python train.py --arch="resmlp" --model="sound classifier" --dataset="synthesized solo parts of chorales (CocoChorales)" --train_examples=39062 --gain_aug_db=6 --time_shift_ms=50 --n_mels=64 --hop_length=320 --input="log_mel" --spec_augment=true --win_length=400 --targets=["instrument"] --num_classes=13 --norm="rmsnorm" --norm_position="pre" --activation="gelu" --mlp_ratio=4 --layer_scale_init=0.1 --parallel_block=false --inner_norm=false --moe="top_k" --num_experts=4 --moe_every=2 --expert_mlp_ratio=1 --experts_per_token=2 --shared_expert=true --patch_size=[8, 16] --layers=10 --width=256 --mixing="cutmix" --loss="binary_cross_entropy" --residual_init="none" --optimizer="muon" --muon_scale="match_rms_adamw" --lr=0.0025 --momentum=0.9 --nesterov=true --orthogonalizer="newton_schulz_5" --adamw_lr_other_params=0.003 --ema_decay=0.995 --steps=21700 --batch_size=128 --epochs=71.1 --lr_schedule="cosine_restarts" --final_lr_fraction=0 --warmup_steps=430 --weight_decay=0.1 --adamw_weight_decay_other_params=0.01
Rows from block 5 of a small sound classifier, named by matrix and row number. Rows with one number within an expert belong to one neuron, the router's apart. Each number is 128 + 24 x the weight over its row's rms, rounded and kept within 0 to 255. All counts start at 0. Numbers have three digits each.
Before each expert's rows are labels from the 100 clips, of 14976, where the router gives the expert most weight on average: "lies over" is the class under the peak. Only what is clearly more common there than usual is listed. The data: synthesized solo parts of chorales (CocoChorales).
# router: router (model.blocks.5.mlp.router.weight, 4x256, trained with AdamW), inputs 86-171
# up: expert up (model.blocks.5.mlp.up, 4x256x256), inputs 86-171
# down: expert down (model.blocks.5.mlp.down, 4x256x256, transposed), outputs 86-171

# expert 2
lies over: D3
router.2:135106128133119124134153132111103131115125137092082126147130099099127111130127111114089111122115111108152118124166132150141136140073123122133117153147118117141080153090125076090134146119093142131119130128138105102108102090131122107122127134141131164141133124
up.0:136125136125112118115128098128137100166090109082135130105108104137131184118120124130110108166153137157158130138113141139088104081098140065154099093151109111121163133141173100128136127115155159128085113142111159145158126117136088124108135124113127105111120141
down.0:148186119100144077152123079129133117127147153138185147166115148097138108150127159100117126118114141125104069137139150136136165151096120152117173147111134092128158129198107116124143126124087083125156118168136075100096105107148128124173160151138121120131170157
up.1:114127120102124151130125157116122145101090108109108155123132110123129168099115162133135114117095120171111178141127113096158123098126076145092132092145126122138117135129117114123125136143147105153142149105138116163102151141155063115104151091119132172131176157
down.1:146126150151140163125130144095113060135144150142159126141113100136128131124160114119110175168109140132124133120128144192082120125140148092110114135099055126102124114140147169114150149135109143140106113142147112107137121116153117161148132142147140102154133124
up.2:123118120097148132104160149119117114093136127147146119131108143142155136143076087153124096151122085104139150105136094108129149122114113155109134117163121151169119144142058081123142082132161133139115135120157148080114168118116140096138168118132112147186124135
down.2:092121135136101075133133096171103077121172107140122167108152119153133135156128121118120172103136141136124094117144135152121127135099122157165133085143174133111120086140142155150122114145181168126134173119098143131147196163137112145135152149140128142129144113
up.3:124135144110129090147148127094085165106109122140138100164108130151126131122136146147133101154104118095142115121135132105124132101128138126113110130170145139150159155153128125146113134120143176100099147125105120196084071144169116149177152125130132151106126152
down.3:162135155123156171149113112097125156148144129169122123128138124128103111147147115083150169093122158120076138116114092097101134098067128099125103125105112148106088078118127097164103134152089149114159149114097104105148119119104127081125115122145154109159160144
up.4:091100146130163122160142154162120133205165120117125102142133139142128102142093121140128127076139171187127193103123155119141127136132115123108134121132110111120130133126106121148091140159126161170112107126165093139132141139197146144143112135193097115124126126
down.4:149107134123124144132199114110128110117113131099127107152110115105136144125112132115102105155101133102112122174133097102136153114178182100147108128097115116096073163156147151117186139184145130125097138131097114101161125122084088107113138150115132122147093091
up.5:102126087130158157090118123124153088090122112126134109124091153131134134125130131131102093138150144163140149135119147136119111149147133136151106103134128119136067077119155163115138096141166150144124149186100092153147138137149122147122148096156132108163125147
down.5:149142152128092111099130121102087120139109096094142143106174121145114151104139107131138122126148147124077119089124147106105137128112133124077115135140145143141113173131087087165116130143101144130132120134136155159121112130098120132105148097124092143125140145
up.6:128131157147122118186113126134132143127149133105133109100093115120139137133123154146104109108145125130149097142145087116107150113148125100138124120154161156110110135130116130135107104098094107159109108112138123083088110091084087112110123155124090151082137177
down.6:143159113148115152129123105104115160124126133114153178120138144144116132120104091157139083139132102126158141120129134159164100095093092091141102132127102090083119162177113106171146169159097131142092149134132149105143079117151134138120131125125139144138103104
up.7:104122123122105130125117137101116179125138156088127145161153130079147174151099139131096143081099136117126078121134155162112136090180153105152097073100145111149107114150113137137104113124142146130105128096149150095111130065141069115095137116171122150114121162
down.7:098138143118163158142111123107099145135134140163116146138089147108116058091141145175120132156112139142122170149129130102141117161135134106122151118110109142123158110096136132126158121138146077126136112126129127147102085111107116123120150149146142175135124132
up.8:136114140158137134120130138155115134168112193106147131141134112139126158168099111138150124077117130145105097122154090176085155164148077139089100197109144157113056139116135143159119137155155122111114114131130137124129132162142161117105139137161142136167091125
down.8:125090112105122138115119119130114134132144086062109132114139105098080150109176127120160139141129110122155193132103121107124124113104105117157161087126110099150157096138112151152126078135135123143090138123164133147093121108102128140116164133139142123105147163
up.9:138130085097183101109105139127161140134107167163118144096173118111153141105134157121126105114128150100075143158124134197172132144150124134135148170142130139153112112147150140171155100134155128120112101099135140111108140104124116111158126113136130162172126139
down.9:146109137168175130136074118104112116133110120092120136113159141124132134125124115153131142097122106087138124086107124097103110128106113144123109153152128112098143092057148130090153139142094088149120141139105092138078153113105178164087141114133167134117105124
up.10:132118108103118109097154164141074116099092135124131140141120108137125139156125134143122165165138088107146139133156087129154139148115099127138163139131150120130129118070109131134093154143135123114173151098170124154149105155083132136091141132146118139124106110
down.10:109140145155106110135107146135103103139155117110115139128087193136148124136132132069141114141147135137140119108115171110111138130177114150125107119146116124149091148127112129130092109109160099127128140127161113090133170112124111110101144134098152135145147124
up.11:163122125099115093114143142174151128154120120085136083117104107160143111132106089101098135130114158168102100121146087097096129103103093117142156145149150141149115129132137115097156118193156134091102157125097093090088135166137119154116122111126127126154115118
down.11:128157107092116114124109111100091135115141136155144144114148116092086146093142145154109082106140109127129133098128170176128175148156159117138178100062140142081088095104121138135112149082112158165155148130127122120121134090117141111123145161155100144143108115
up.12:113116131134125131121166116140095108134136147153141129135120121157159143127121166122080123148097196115135137124137154125109108116178134144116136140107096128117138168151128181141138134130146105116111115135082116129098121142154131174085118195116152118120093156
down.12:162160148087140143130090142110176151087135145129110143136110118122133093140101119094118169161101090113127126116124156105150164120084157123156163133109134117109084129080136112110086120163121114150142145112143142136121170106155129064126163155116138121120195128
up.13:144118124137144106168159139115127155179136153177135182097148122145121139165113156130126146121139098114131163140116136109163120128153167135138096081105141130103134124120115170132157127098118120142154112113104141128135116143180161134158142142179140124106103151
down.13:110096072107150151109140083121121149079116095153104164153158150136119112083105127121135074126159134140122104134157159111125085114114100125138128092164135130160090110125153116112138135150116139122165146119110113062141089117135109104115151143124122135110078135
up.14:167139110100153128134124154138130164126149112129182095177164111096129141127119150104130144168118143117140096147130144154129142103145108115144137104112098155131114137119104113101150153127118130112099104165093135154106086130113093133142104137098183154109119137
down.14:135114145158099173139141102165115110098131151140154133131151173148106131112110147152156154121112124136116132125131104106119145161107120137124091162159141131159119099148147163118110127096132139134154150099180151130161127088139151101141151125173082056131115146
up.15:147140107128133114122106141099147124183094158155192065111170092126148130135111124113127099185117113136129104117138093126132178120135083102142135114161150135127135161070115145140130107103067141137162139149170146113149138143104125119133113109163088089153116128
down.15:105110117119097142165146123106113114102146104092098114126145097142120155134172123141139115117142170151117155154085166106098113088106115149151139078105117077120088121136120116101125143136160133099110145126132107147171104132165131141162108130113121111126118131
up.16:097129110077124109143140145103138142170129129138114095131121125128159125150103138126126135184123191124120113140142148113118155150096136122133110124158077165079090117100064135146132129164134142121151133134129113126181163137122123131076146118148168109099096085
down.16:136145145167121097160198118146148108083157123114109167163105137115133105126142121164158133141119195131119161149089158112125116121118129120115121148169109128140119090130137084121132135135129102177140141127135099149182098115136134137123132139085142141124113109

# expert 0
lies over: D#5; D5
router.0:116147139136123132145110116140152145147128142156133151057108137122150134142113157115157116116175172153128137144050150113144127136135121131109155124097148123119138122139127152133122136153151147133122129150137158076139152109114119120145142122103157123121114148
up.0:129153130138120095125163121154159110187121097160123100132141144207147129108188118121123136141089105109138103150178147102110094113194166140139114123150125160115095104131081109115135139100088116143126117108125099111103132121126157094177135110148125139171103126
down.0:133125152112170119087121156113082159131143072143186129140128161130138113118117141123107108149111133094117128119141134133131151127111083142139107144148105097122096186155146131140155158106143138133123150161151159096159157120119087122098107126110057147120132110
up.1:156120150148127102138120093134138131090133137132154091161160139075145172125080112133117146100132107127115111089096123092111134152117155131102142157132129162133092076148155174149152086115144125128150143110137100135108145139098146142162111138097158116127125128
down.1:144134091101140148163139082118131167120111057125141089162137091166115151093145160122102108143155111102097163138197131147141150074150120099118070114134157124109179137130116108070121138123105155124123133102122096120130127120136098151145080110132106134147121146
up.2:097122097089073124078137147141147156160148152164132130153133108150129153106079147136128139097143150132097089070102114162182154096102107148119147109143111191162112106178097158147108133165128161139140126156063125129140159137095166108154119100093124151153140141
down.2:125136126157146118121119126070122112132185125119141098121145120099096132133141175171140135161105131098172110139152156070105112145134085160118106125161142119168100139147141069143123176105118154136175114115093143161130095078156082129099149117142152110174101133
up.3:127156188132112124130112148129098136138166097179122123119134055149083117119137156136135148148131138112155125127163122115118154094147106129108123085121161142136127109152140121112140095146156118112121127129080123179132108125123117166095156136134113110123143152
down.3:081168080150101152100134125123149094113115135164130146125156132130111121101128114152102108111079137115100126144138186133078120142124109086162118162129114133058117130124140120117109163083136112095167105174149172110119152127114111125118114102200161145148114132
up.4:092141144140128126156116097109153129119129108137135117148141109141144132105159120089128140129092129156127125126087126086147097150135174137149152110172139080151147101082113134122091144088139147109075127154128144139124134093106096142115119120138143127129150153
down.4:178115097141162110129125183109133148155142149116098140135135110136131149106153145178155126109085089135095168120204100062098146141129085146140122138114172122115104127110154136095144142093125162128181104118123164135131160115119158146125145140150077138160128146
up.5:130122125121187138157120112149160150121161157141105087169140086165111174123102105124102147127133156119117090118113163112156147103138128090152155145145175148174156103106128123102145149172122157138153094106107096126163119143121171134117126139144115130139144160
down.5:159103113117103122117157148152126141148136136172108125123113088131127111112124111133139141131148112115124154170152130138154091111138138139125114124133109137117112146166128132143136142136138145116128159094161151106092063143111089174128130115127094106154113134
up.6:121118121144107094140131127092153153155118122121091130149154124121110150144170130189150114146118117152174123142112099162112117118161152104100098124096132133161122121104137112139111133149143184138101065117126109150143083171140139124074125113133125143117104165
down.6:159177141123090171087104132110120139137154142162152103135090130110134071128122166118156116095063099118097110146120136173102133193181128147131156172188184125149072124122125109102085133112101134121150149143173134144109135144138153114139142149142133115124152134
up.7:088127111155111137138112148174134134183104114116133097148178103173133131172133149161089176103122108124151142141134171158103132144169133129093112122146135161111131127078174151160120101111101124120159135129127122142134099128115134132114128095122115132163135095
down.7:111150144116145132116080150111134131078144129150142155115107151132133206132132119100101115126144129134152112107148157121109149154122104186140117132102122119131107127136144162123143105144137129138120097128079157129155137146132118118112137172129119113090114097
up.8:158145099123145153118139109165083129084104080105118094148101124134120185133141118158142119127116158143108130140099120129130118123153107099155152124114128138169178118069137157107094138138138155157161124129142154088103149144111103148144163111126100143139124114
down.8:138109136147178145132162117118123102129141115069103138166133116114115098122121120124087136147104148134098117141118129141149134108174157172149134132123133084153125157108128111117132139123168105150070167137152085149090147092117123120081126142176089136126130098
up.9:137116104149041173147117160143079138159146108117120104097132152151137093122105166124141138178136160098113094155114162136131141102120104137133116164161161140091129130084132118185109126092143121150076111146095148139148180136104121087123148137114131126128117115
down.9:124138145099183151135123151143140119098092138139139146186161133103117144095131142097113118146121123163156141117146163155122150154159100160144168139148149159174174092190146102118129115094127101132127123127158150116104117144156103135149154110135148117134124158
up.10:101113088125114152103150127111077142123099138166113154132117140149101146160154122115105120139134113147147154094133132121119100145155125140140141106091124112178083149128100141128109120135153150121127173099139133162118151137106106115107101102143108093113118076
down.10:116134130136158132186133158171168084146151146145145118090127127133102105125084141116134107114169153117124175129123118147155102125121142093146162151139125097130141114130158147110132100127110092119155118168157103140155144128123141126146166140148090164110124126
up.11:132160101142087135131152114183174139081088112162138122086120148106130165119160145169107114146137105132094150156093138116118118139134116116082137123157101165163119162116109087110142075116112145094120132143126154125090107117183129159130154134147143141139091135
down.11:108127104141150142133129144097122117168110113123142151130101118136111157117132160160100146141094140138128136071117137158151169154132090125097093161130090128151151125103138137095132181093137174110125134112122126119152163157163146137149143136101126129102100137
up.12:118156104107142140095095131106136136124150161134171147128128118119146099137112141126112119146132161108138126114159104171115145168147170085114166131159183122124051129089155129130155127149172145108162149134136134140103106154134132088068097130155121124146155138
down.12:148137150144111135149119176165104128087150141124124094142129119158118114135124186153169161140120136139112083118126171141148114128101118105094137134111124159112120122114131115157099091077115102110099105107095122117109184150114160150156125143099138138146129132
up.13:120128136163135096104115118159136105118143168143167121170156139145125128153150071122151118139123169128113142133117125126123139117173098126109114114136154121133108130070139108116130126118105158107139114125098168107032131157144112156145147091148109149123167085
down.13:160141146129142157123154109103146137107154151102155125158141179118171172125168157131163150118116132137157125112138150155161124092148151097112175067113142123115139148198167124112121112094138114143157068154125121125113112114101109133128121154106121152168139128
up.14:136144079147104168151111133128158159131133125066115157183155104112095108116110118072143121143114150099132146104101103138077119129103146154110124097143123111098129172112115124112122133123086121150141127112094107094154139114142100162143105141121156132175123130
down.14:114157126124153140112119174111120127109137126175147128118137133125117101127108116126151142130104101161084142131096115100108119146097106151110125108152093101106126129164073167149119135126166128145120119109131123133069152158142136134156146151102104139120117108
up.15:171123147113099125117140153120145151156167155101141091110118094153148127072112160134156157091141122087113083089093144129147116126068093153118141078121124114060154133126141126137126160128123123161127067110136096156100136117112156087116126130137122150150115141
down.15:126121126155130143136102120174117126129091117092112145155122133149113158133147140142114045132119128155115179113149154139132136121160093113102169138144151113132142149125156155142130131189193118138113202137108134124129092142184111137118124110144140125153156119
up.16:110136125143145112127138113138129157167121174096159113067104112149146092167107122118120132119084154123125157101113151136167118145164136134113172115108149108177157132137123176118137101133153117128096107124146086087100171146099092128097139108132140102088113138
down.16:124119111113120140124123127115140167099134134146130126196140088105126138138118169134154172130098115121142139182162096135123117126139112150156105153131166119109134136110165100119069114100127141150141128143109116139108120131107137145134118129151122112098162125

# expert 1
lies over: C4
router.1:090108136108128099147104143114126124102128120138152132222128129078088110129154110156115123113095104096152109139120090107146108117153142145138128108146121145156163124114113113151104097136111135081142139106119167156124111143114120153138123157131099131105118112
up.0:136110088102092155121140135145145170122112098154165119150143126124134125140125166125112118176170135136098154123128149170151143154105141115146146109133131147129064102107127116116158116131108090129139152106124140117136082146156129100121140102127091159134168154
down.0:132157147127144142115083120149119182090152134112111123135135099142110108136088123139140089112118165120107126145109142130110116118139123147153111124096142104165224135108157167156092145126133142123141130132127116161137131139135142158164117142135132166162101147
up.1:100170127123129140116144125100094140147133125129168135149141130144111121094114118180122121163112152135166131142124153142129147091133125163144129131190148100091091121133140113133167136170140134110143119149139132147102145126116153077128112140150091123101142148
down.1:162124091142151144155171159120149130108120114113139113093126145117149121135142100130102164118140121109105152105129148158130096174139149089083129114113095097152158133123128141132173111140096138114131148143092160132131152130124119100127113081131142147121133153
up.2:125148137095154095153176111113127132109156139134140125072145127145134122094119120125166118111114151132144067105133114135128129084099109111131164118143152096087134152196145168124132138147122177165092151142203143154094145096084147101145137126178136095142127143
down.2:127118182149121133145126169129135092110120120128111146156104146115138103169125139112178078106105128119136181115127132115104139144146120077117097085138150116140135132151104126178110153152170134166160119118092155138123149107206136136122155135167183136140082150
up.3:188145115132186131117153148104165116092093135093107103136135141173138131129090117082136164087126148107158135096091077160096120086122118088147137108125162135116126138120109091119112127108124157115117112140081153153117151148174095119141132161107172119110132126
down.3:090162133130131153126118132140128115171165139168181139112152103150080111124135174136166129171115113131161136129122148136156117150134140136091111132115131080132075124166132125113104170140139116120163100147095153105103142115121128136154116183134137157121119124
up.4:121130107110102134080115144133152153123041119163125149123137123125115133087136151114087129133141090139162144143060101142138120105128154102144098117165114139113097138104091131134116157152135118143152109126127161112126104125045120133107150116138099146089136091
down.4:083140112106131161173101090126163164137130113095079106133150115151142158121119101139151149126127145143158135161139116154171128182132125126140133125125126147180083174112162099142138108167123145128118122115092105158114183120130113126153117154101092144149109104
up.5:146178143119110103165146100112142126122087134107144136089129131150132167131126144137132111081126135126070069108123124140110145146130115113113175118134128173108140141150129110127130102116115122105117136107096100099114135154137121124114118135184124149148097178
down.5:127115116149113107145101114119087095137141101107129117052140135150139117104106119156121137116144131081150117106102141150129113092106137148126139167103132137105130125142142151151126124153175142174153108145131126155096112158148151101126155152125139144121095111
up.6:143126108112155052153108142096132120126124093082156100164146114147099170133099072097117101123135173163150133100137084138121134094116131094170143102105145119124160116161158091132131117129132149128136126116075153142118132148125150118136143110120136092150127085
down.6:145138109130124133098121151087132131173150100120114149116157146106125101122092129139116154156081130119141122094114127117145087146156092159094151107194106137091177131103133168122071091124144133143159105139095162066122111125175104114137125126137146101117133135
up.7:116146121075144178133111157118112160134129136131112115117125114079113147097097170127101142103162119096123102116118124157107126167158122117110102129191110134144145117101155131130111131172151141113112159131153151110151125123091164091153116131141123141141170149
down.7:148118075137110133129115150163145131103113110081094153150132133164145087157092111145139132124112168134093155134150104145136129135094184088110103115145132112102124167100115149101097144107121161130124135150079116129122114141161171128135102107084120144123128114
up.8:100097138096145132120120069136084135122113106151116141091115113138132130116138167127125091154100160117119166127103102104100160080150091128133097157109120170132139119146133079116112083124126138151096140122060126119095154137106143151129134147069113138148139089
down.8:122115165168125156138120170134127128125083115099132099122163119115117100132098137134116144148168103147098112146111166088140117136140154113160156139149146138130116108175118126121135142142128108106162117124169155106140143126107138115118146143106142105109069157
up.9:134116168084107131128167139126105097147140159063124156133140141150134154132098114123125118136114145120157144120131153147087127106080156127126097148079094158083131094103155123161140115106169131148103168104130169162154146158146153165137101141123134140146113101
down.9:130105156106143124140102109136138144120057134133127132106095140165119144127141139090153167137158167119138118091119121144151114108121097128136120088095142162127131131111125162086153098149127094164101088161151111115120131117114140095121124141130132134163136142
up.10:128147103113126143133123116110101164098078162128136099173094120135109129137127138170130127151145134151118145077104117102142170152094122089144134121152122133110172142103136105106136114142108102107111137129125128156137152134133130135108150148131110150102070135
down.10:123121159105172113126099082111136114165129151142152098129139126096112163133116141141151124130131112092149136138103138200181148127130102127138139119107145170153099090137120102143113105099135111168133152142140175099162076152108136150134113135113104126135159094
up.11:131124115115121113151163121117128132116096143161177124171141158096126174119136146124092081138120172118094102166107161115147177149183121155151149137138135155115162124170107123082151123122076129109132140076096157133106137113061120103119114118110157147131120126
down.11:154146105101131113143126122148127063125175150149135111076101145143103073108122131097134127127126148147142106068122131140149120137138121137113115111119118136141143086146120111139123119093099153125139133131125129127088157144141100139122146104142159138152145117
up.12:118118122132093123150115108113127132094155129157150087141105136118120128130141169142110142135153121142164168108214099113102137138116123136113104093114160152157177138111120134147109141147095139116139130117125166102154084121095120141152152127117134115150116148
down.12:117120133123132159104092147139134150126156123104156150115195150128120140095143139138131151115138134100098176140128109123135152124113115116111138158163142086143099152185108120125142132126149113132124105127081136118083154122120134149119137133162127082111131112
up.13:144138104125100100158144132111114160093100071108112082158107098148136134156126155123101126137117106125109133143116088147199140134121148128120132144133121141103132137130075130115156112102170137097178080125118171103149146137155106168112173154112125139128164141
down.13:143155118141131134111094104146102131096114108129147162097140124120112133099161100132137112153124095163110108164127110148132126139161078152156135152135107142152142126158133103147126118163182138111128106148133118140160140139126130100141140144135143118151124151
up.14:141109123156113140128133117109129125195132120117152117081117142094135103107142091145141114052140080095135103139129117154081106133098139078160157144131091145144113135094121155079121151140171097111094134120151134148134113146064118177155151138149114125122131128
down.14:099159130108091106108128123172118156161145104153084120158157110170124127136133133106093118120105147105131136134150107089113150112156076098126102085157148085083110121117162142125111126145114135153116111122093110138108174137127142167122121137129093104150159143
up.15:109143122126106154093130127160082133106124139085128149202153143155146131125156155126122168116120149097116108126134126138175117094088114101147159120133120124107111112124148071116120092115072144145139159103140154124140148174108090132144098123123110123106135138
down.15:135111138092177128149159120151141088136154111150133176097128121123151147136154128126119129153101112112066150146141149158148154118135102102105102111177135115173160082103090175118132139141138173118103124101043141132104110128161106089113131117143130138129133131
up.16:128090128119127116144118115162139131130141087159151153148158110178138083120135154118128128160094114121125113147123136122154113183121110111127162138154140151149094130117091132102138138166116158134103139103133145164084149135080146087121073116128125117151105102
down.16:162139135127133122150136126125139109124156136099144122112135076159129140123160139117168076120086146144119126122142076127122118147098134115088116184095120148090176149132112127130113108099121142118125050161114103131172128098154103159176173145122147094151158120

# expert 3
lies over: A4; A3
router.3:166145100129141138082155142147143118124121111127150114123130143210158149119126120130150159165106128141104153109203140143079150126150121113129108139119134120093129120161146150141143134106166093149136131140122089195147140168154141146109115094146125085156144125
up.0:084124139142116162108141124123153135145081127105117141112143125167190139084154116149111114137141135128085131151124100118141133135109127155119145120101180085126106159116065128101151091114119122152120093138121085128121149150110085161107079106093084107125136147
down.0:126157119108108131129114113097105093076105091136112148133119130112080104109099160110133142117172143178134101140129147176079128089139147134177182133097086145139159107134112088140096147130130135142129163185125140149119188132131127159098154122143116110154102141
up.1:129105100132093087129108109103123067089110143120131131127090159085127105091147126140158108161137125111104120164128094093111138110137155131120103147128128136144145109087118175157106141153118118138102119122162156075115124179160108137114113113110108101130139093
down.1:161131128123115127087121143092107144112119128140155104093153116158136138143084166143121148107116163126137115154111127157143109145158171130118178132114112139102090146138136128090086193105138133091129141086104153089090103115079151143118130133118121143073141117
up.2:179119176112112126097127132126129109087121160138133143095126115144115154111152116094130112147138147119145107119147095137093170147121162171149092129107119112159115088183137158126121113120130114103120147090061101139091122154114172115137156111098070102155115158
down.2:134122084109136111123128143156117097111149156127146127163114149146123123173138170093119128146113132156161124098116153132142146100126152105118145119122122093095142140114121152156128175131180160118103137136085172083123167112131184121109175097099120138134095157
up.3:110134133144127113159140120086117113145140145088168147100113136122141169144136178134151151128110153101129172149170143120138131131131125127111116130148121133121111135103133126120133134144121124076085131114110119088135185097143182155089169103110185113152064124
down.3:142128149148179140119107102112157176125146122113188140182157119109144131177128147102149130125128109124142111122088107116150180097140132092109141096131122112132158116126095143146131132136112153141103124136125107138157121165116128141118159148104130127069153135
up.4:159138121121092145102100140121118159168138123130124133105170162118110189113106092099116151109125126152132120140153130115105128122152119131173145137105135122151150156167182135140126110120114141106122167142109099092091082143134135089091111127137136101125123159
down.4:146128087151184106130138118159141100119148165154131132148150095109062124146134124137120153140088105129079121103097111144102154160105119158099107143146097121129099112164126117135156145142125111151132119153138152125163110140134119107151141124129115135160156115
up.5:097110114082094066071133114130096153116142112105113128100170159100136134145158118139140101135113174097127153134132127094096113122118145107102144136125122121084169107141117137132127136140074118137092135084109165114152121110068136104106119125115108116156092112
down.5:137150119145154160132138192087103152122127145150116103152095154112131110152097146141124146137127095098122106134129140166158154131128113135179158129137108126135152185104136139137115132139155135146103119140114122141107121104179158114106124140112107141155141140
up.6:110135141117120125120120126117109149141138131108106089157125137142099110148112120106140128111126168133127084096167102111110134104140117140117122094108100148133122081135105146108082096130068126132105117136113071117115163178129142135145147129121159171160123119
down.6:099141151148127101148154121072144161097135165093149104163173103082157127102146092103119126118149159135119131143131140143110124162119120149143114138136129141118146124110136080155134123162182115144102121150147182101139085145105113147128092141136118103109154144
up.7:145097116174150114129138119135120128136121166132169119100126121095089165120115141121112144123098141143119108101184123134068160145146164108128088093141138162124113147114139132184153156134106077132143100150170114140134153095108108158069157146139153149110092111
down.7:133136124126163129088142124108175122153134098119125099099122113150106095168132119160145115121179122155142170138137113154176124167107107146103109112105123150101128141085101125147082151085148171171155100079128123130162095153143114146131065150110172139147152122
up.8:193116149132165109147103145120108132105124105078084140175120126153100139160137120138153144073131151149117146139144118136135102140115118093120101108139147165132093110088124131119131160132108138119165136132117124157106130138115097132114085128113130123167118170
down.8:079117134124132191150104124120144156121091159098155170088148111102145151099153114108130142129093128139142105126136123164098138094128171144103127158167133118138116130149174104167102151114158181123124144118146128125129125093098163136119159159123136141098109113
up.9:104104106130099178132109107110151127082126116130093118129121130127136151099170132129145138079080159176125132110133122134109094105176157124080134164127160156138119127137145122123143110119080120121149162152145119090112139092157110156141154140120114098133128130
down.9:174155120126096084092139057121114142091089158088094182144164121151168158113172101108169133133159119154134095156173127121083134131100143116109132086148143099139127135141138129112156154125134114141136124106130129142124101139099110113140082146118163150143116135
up.10:113156147082138131131082104129136182139125137155113112132115139130125097164092157140139148182150115134103080131158137138170134086100166119131144100155105130134180141116148105105159140114145096110121153108106158098127125134107111138135125114164108113124115129
down.10:107134120213152142134123155154139079128088138098104171144099065116120117127190126103116114132143129150142201134152107118120175126136147108154126129122122113125124117130124080108080080170130134123112077128117131155157152130058156130088114141188098121140110140
up.11:171143116129160144102133143097151143139144145106111104137117101128096155115117162144119112117117121123137135088100158132154129196076135103142099141134202136157122105178078109071068107136163122159100138113133141157116140149158152091106145142156133116155092114
down.11:135147072118084136142132112127130143101120122118122159088103131146138140139125066106110128072104142134109092137144118133122141083156079139143126102102113114123080123115154135134136160117125137131168166166177152145159139104141127111133154123150120140155133139
up.12:148132129062180095155104129146111167121163136126093099174094119153138155161111138138149125129156120097115172119137106120157138157107096096108138112102137128145104104164132100144143136133187125154138105087114148114118119143095118132079161113148108152137136102
down.12:111110108128124136147075113108148117128159150110111150075113114132134112145102130131137140138119161107111096145121118133156160132103084169165121158124162144147095128095108147127110085119139111130116120133180161134132163150126175145145113124116080098100122107
up.13:176143152127125141103156142145108135176138130148141134109080121134115133133091144134152123139118136124098096094146153138115159107113129166126132121114186152150127144128141141124112106127103176134156130112062109146098138154115161105119105126123092121176153137
down.13:107136106117147124093112109117113144103153135123146140119094130084128127122187143120172105082152137128135102154154145110152141123131108117167131193101126120126096117145144091152137116130142112116091165144170132118157094129155126119141096135138077124124175126
up.14:105160144153110141143096096145145144140104080072108141114097134157133138107143087123144103100146120123125163144131114103133143129121172135143134161102102118135107124191100116088122128150119193124152057175160117120153117107112145146135134118162135160148104145
down.14:144136137145130148121077156132103112130134165175124119110096171120155106100086135130159125130138135133104118127138115132072135104108095122121122158144148121198166117140099127139089123102162150130120108158110140161163131127116150114134135146099107104099100125
up.15:135130123129128144120139126139113146110095156164148141128167104112123169122119160127119171148105144092155131176091130095095147162157120148115128140138112162087080142123118095114121076159129146152128075115161142124169160126120113120131145136118130091104118115
down.15:140113161146126128115149067121139108143122096147139125162146131125140111192131133115112131119128152127109072133105174154143101148097128099126083112143152112077109108140072142141136130120101144139129154122117091131128122066082151158115113143072134162099105102
up.16:154099150097109123103178152130125078117138105123150094113103105138157113152155119102146121107092120117129128169128141126102118118116089160143120143142122127076106115114110129148124151108177076133043099119125082088117131073126160140162129089110129135127114120
down.16:131145098091091079145136091145107170123102129189158132128164127103113125114130142106121125152122134142104105151100140134144137166107156155135175067172063137146161113128149137158113165126132156127111131141076148142124123115079137117146101135144103135132159101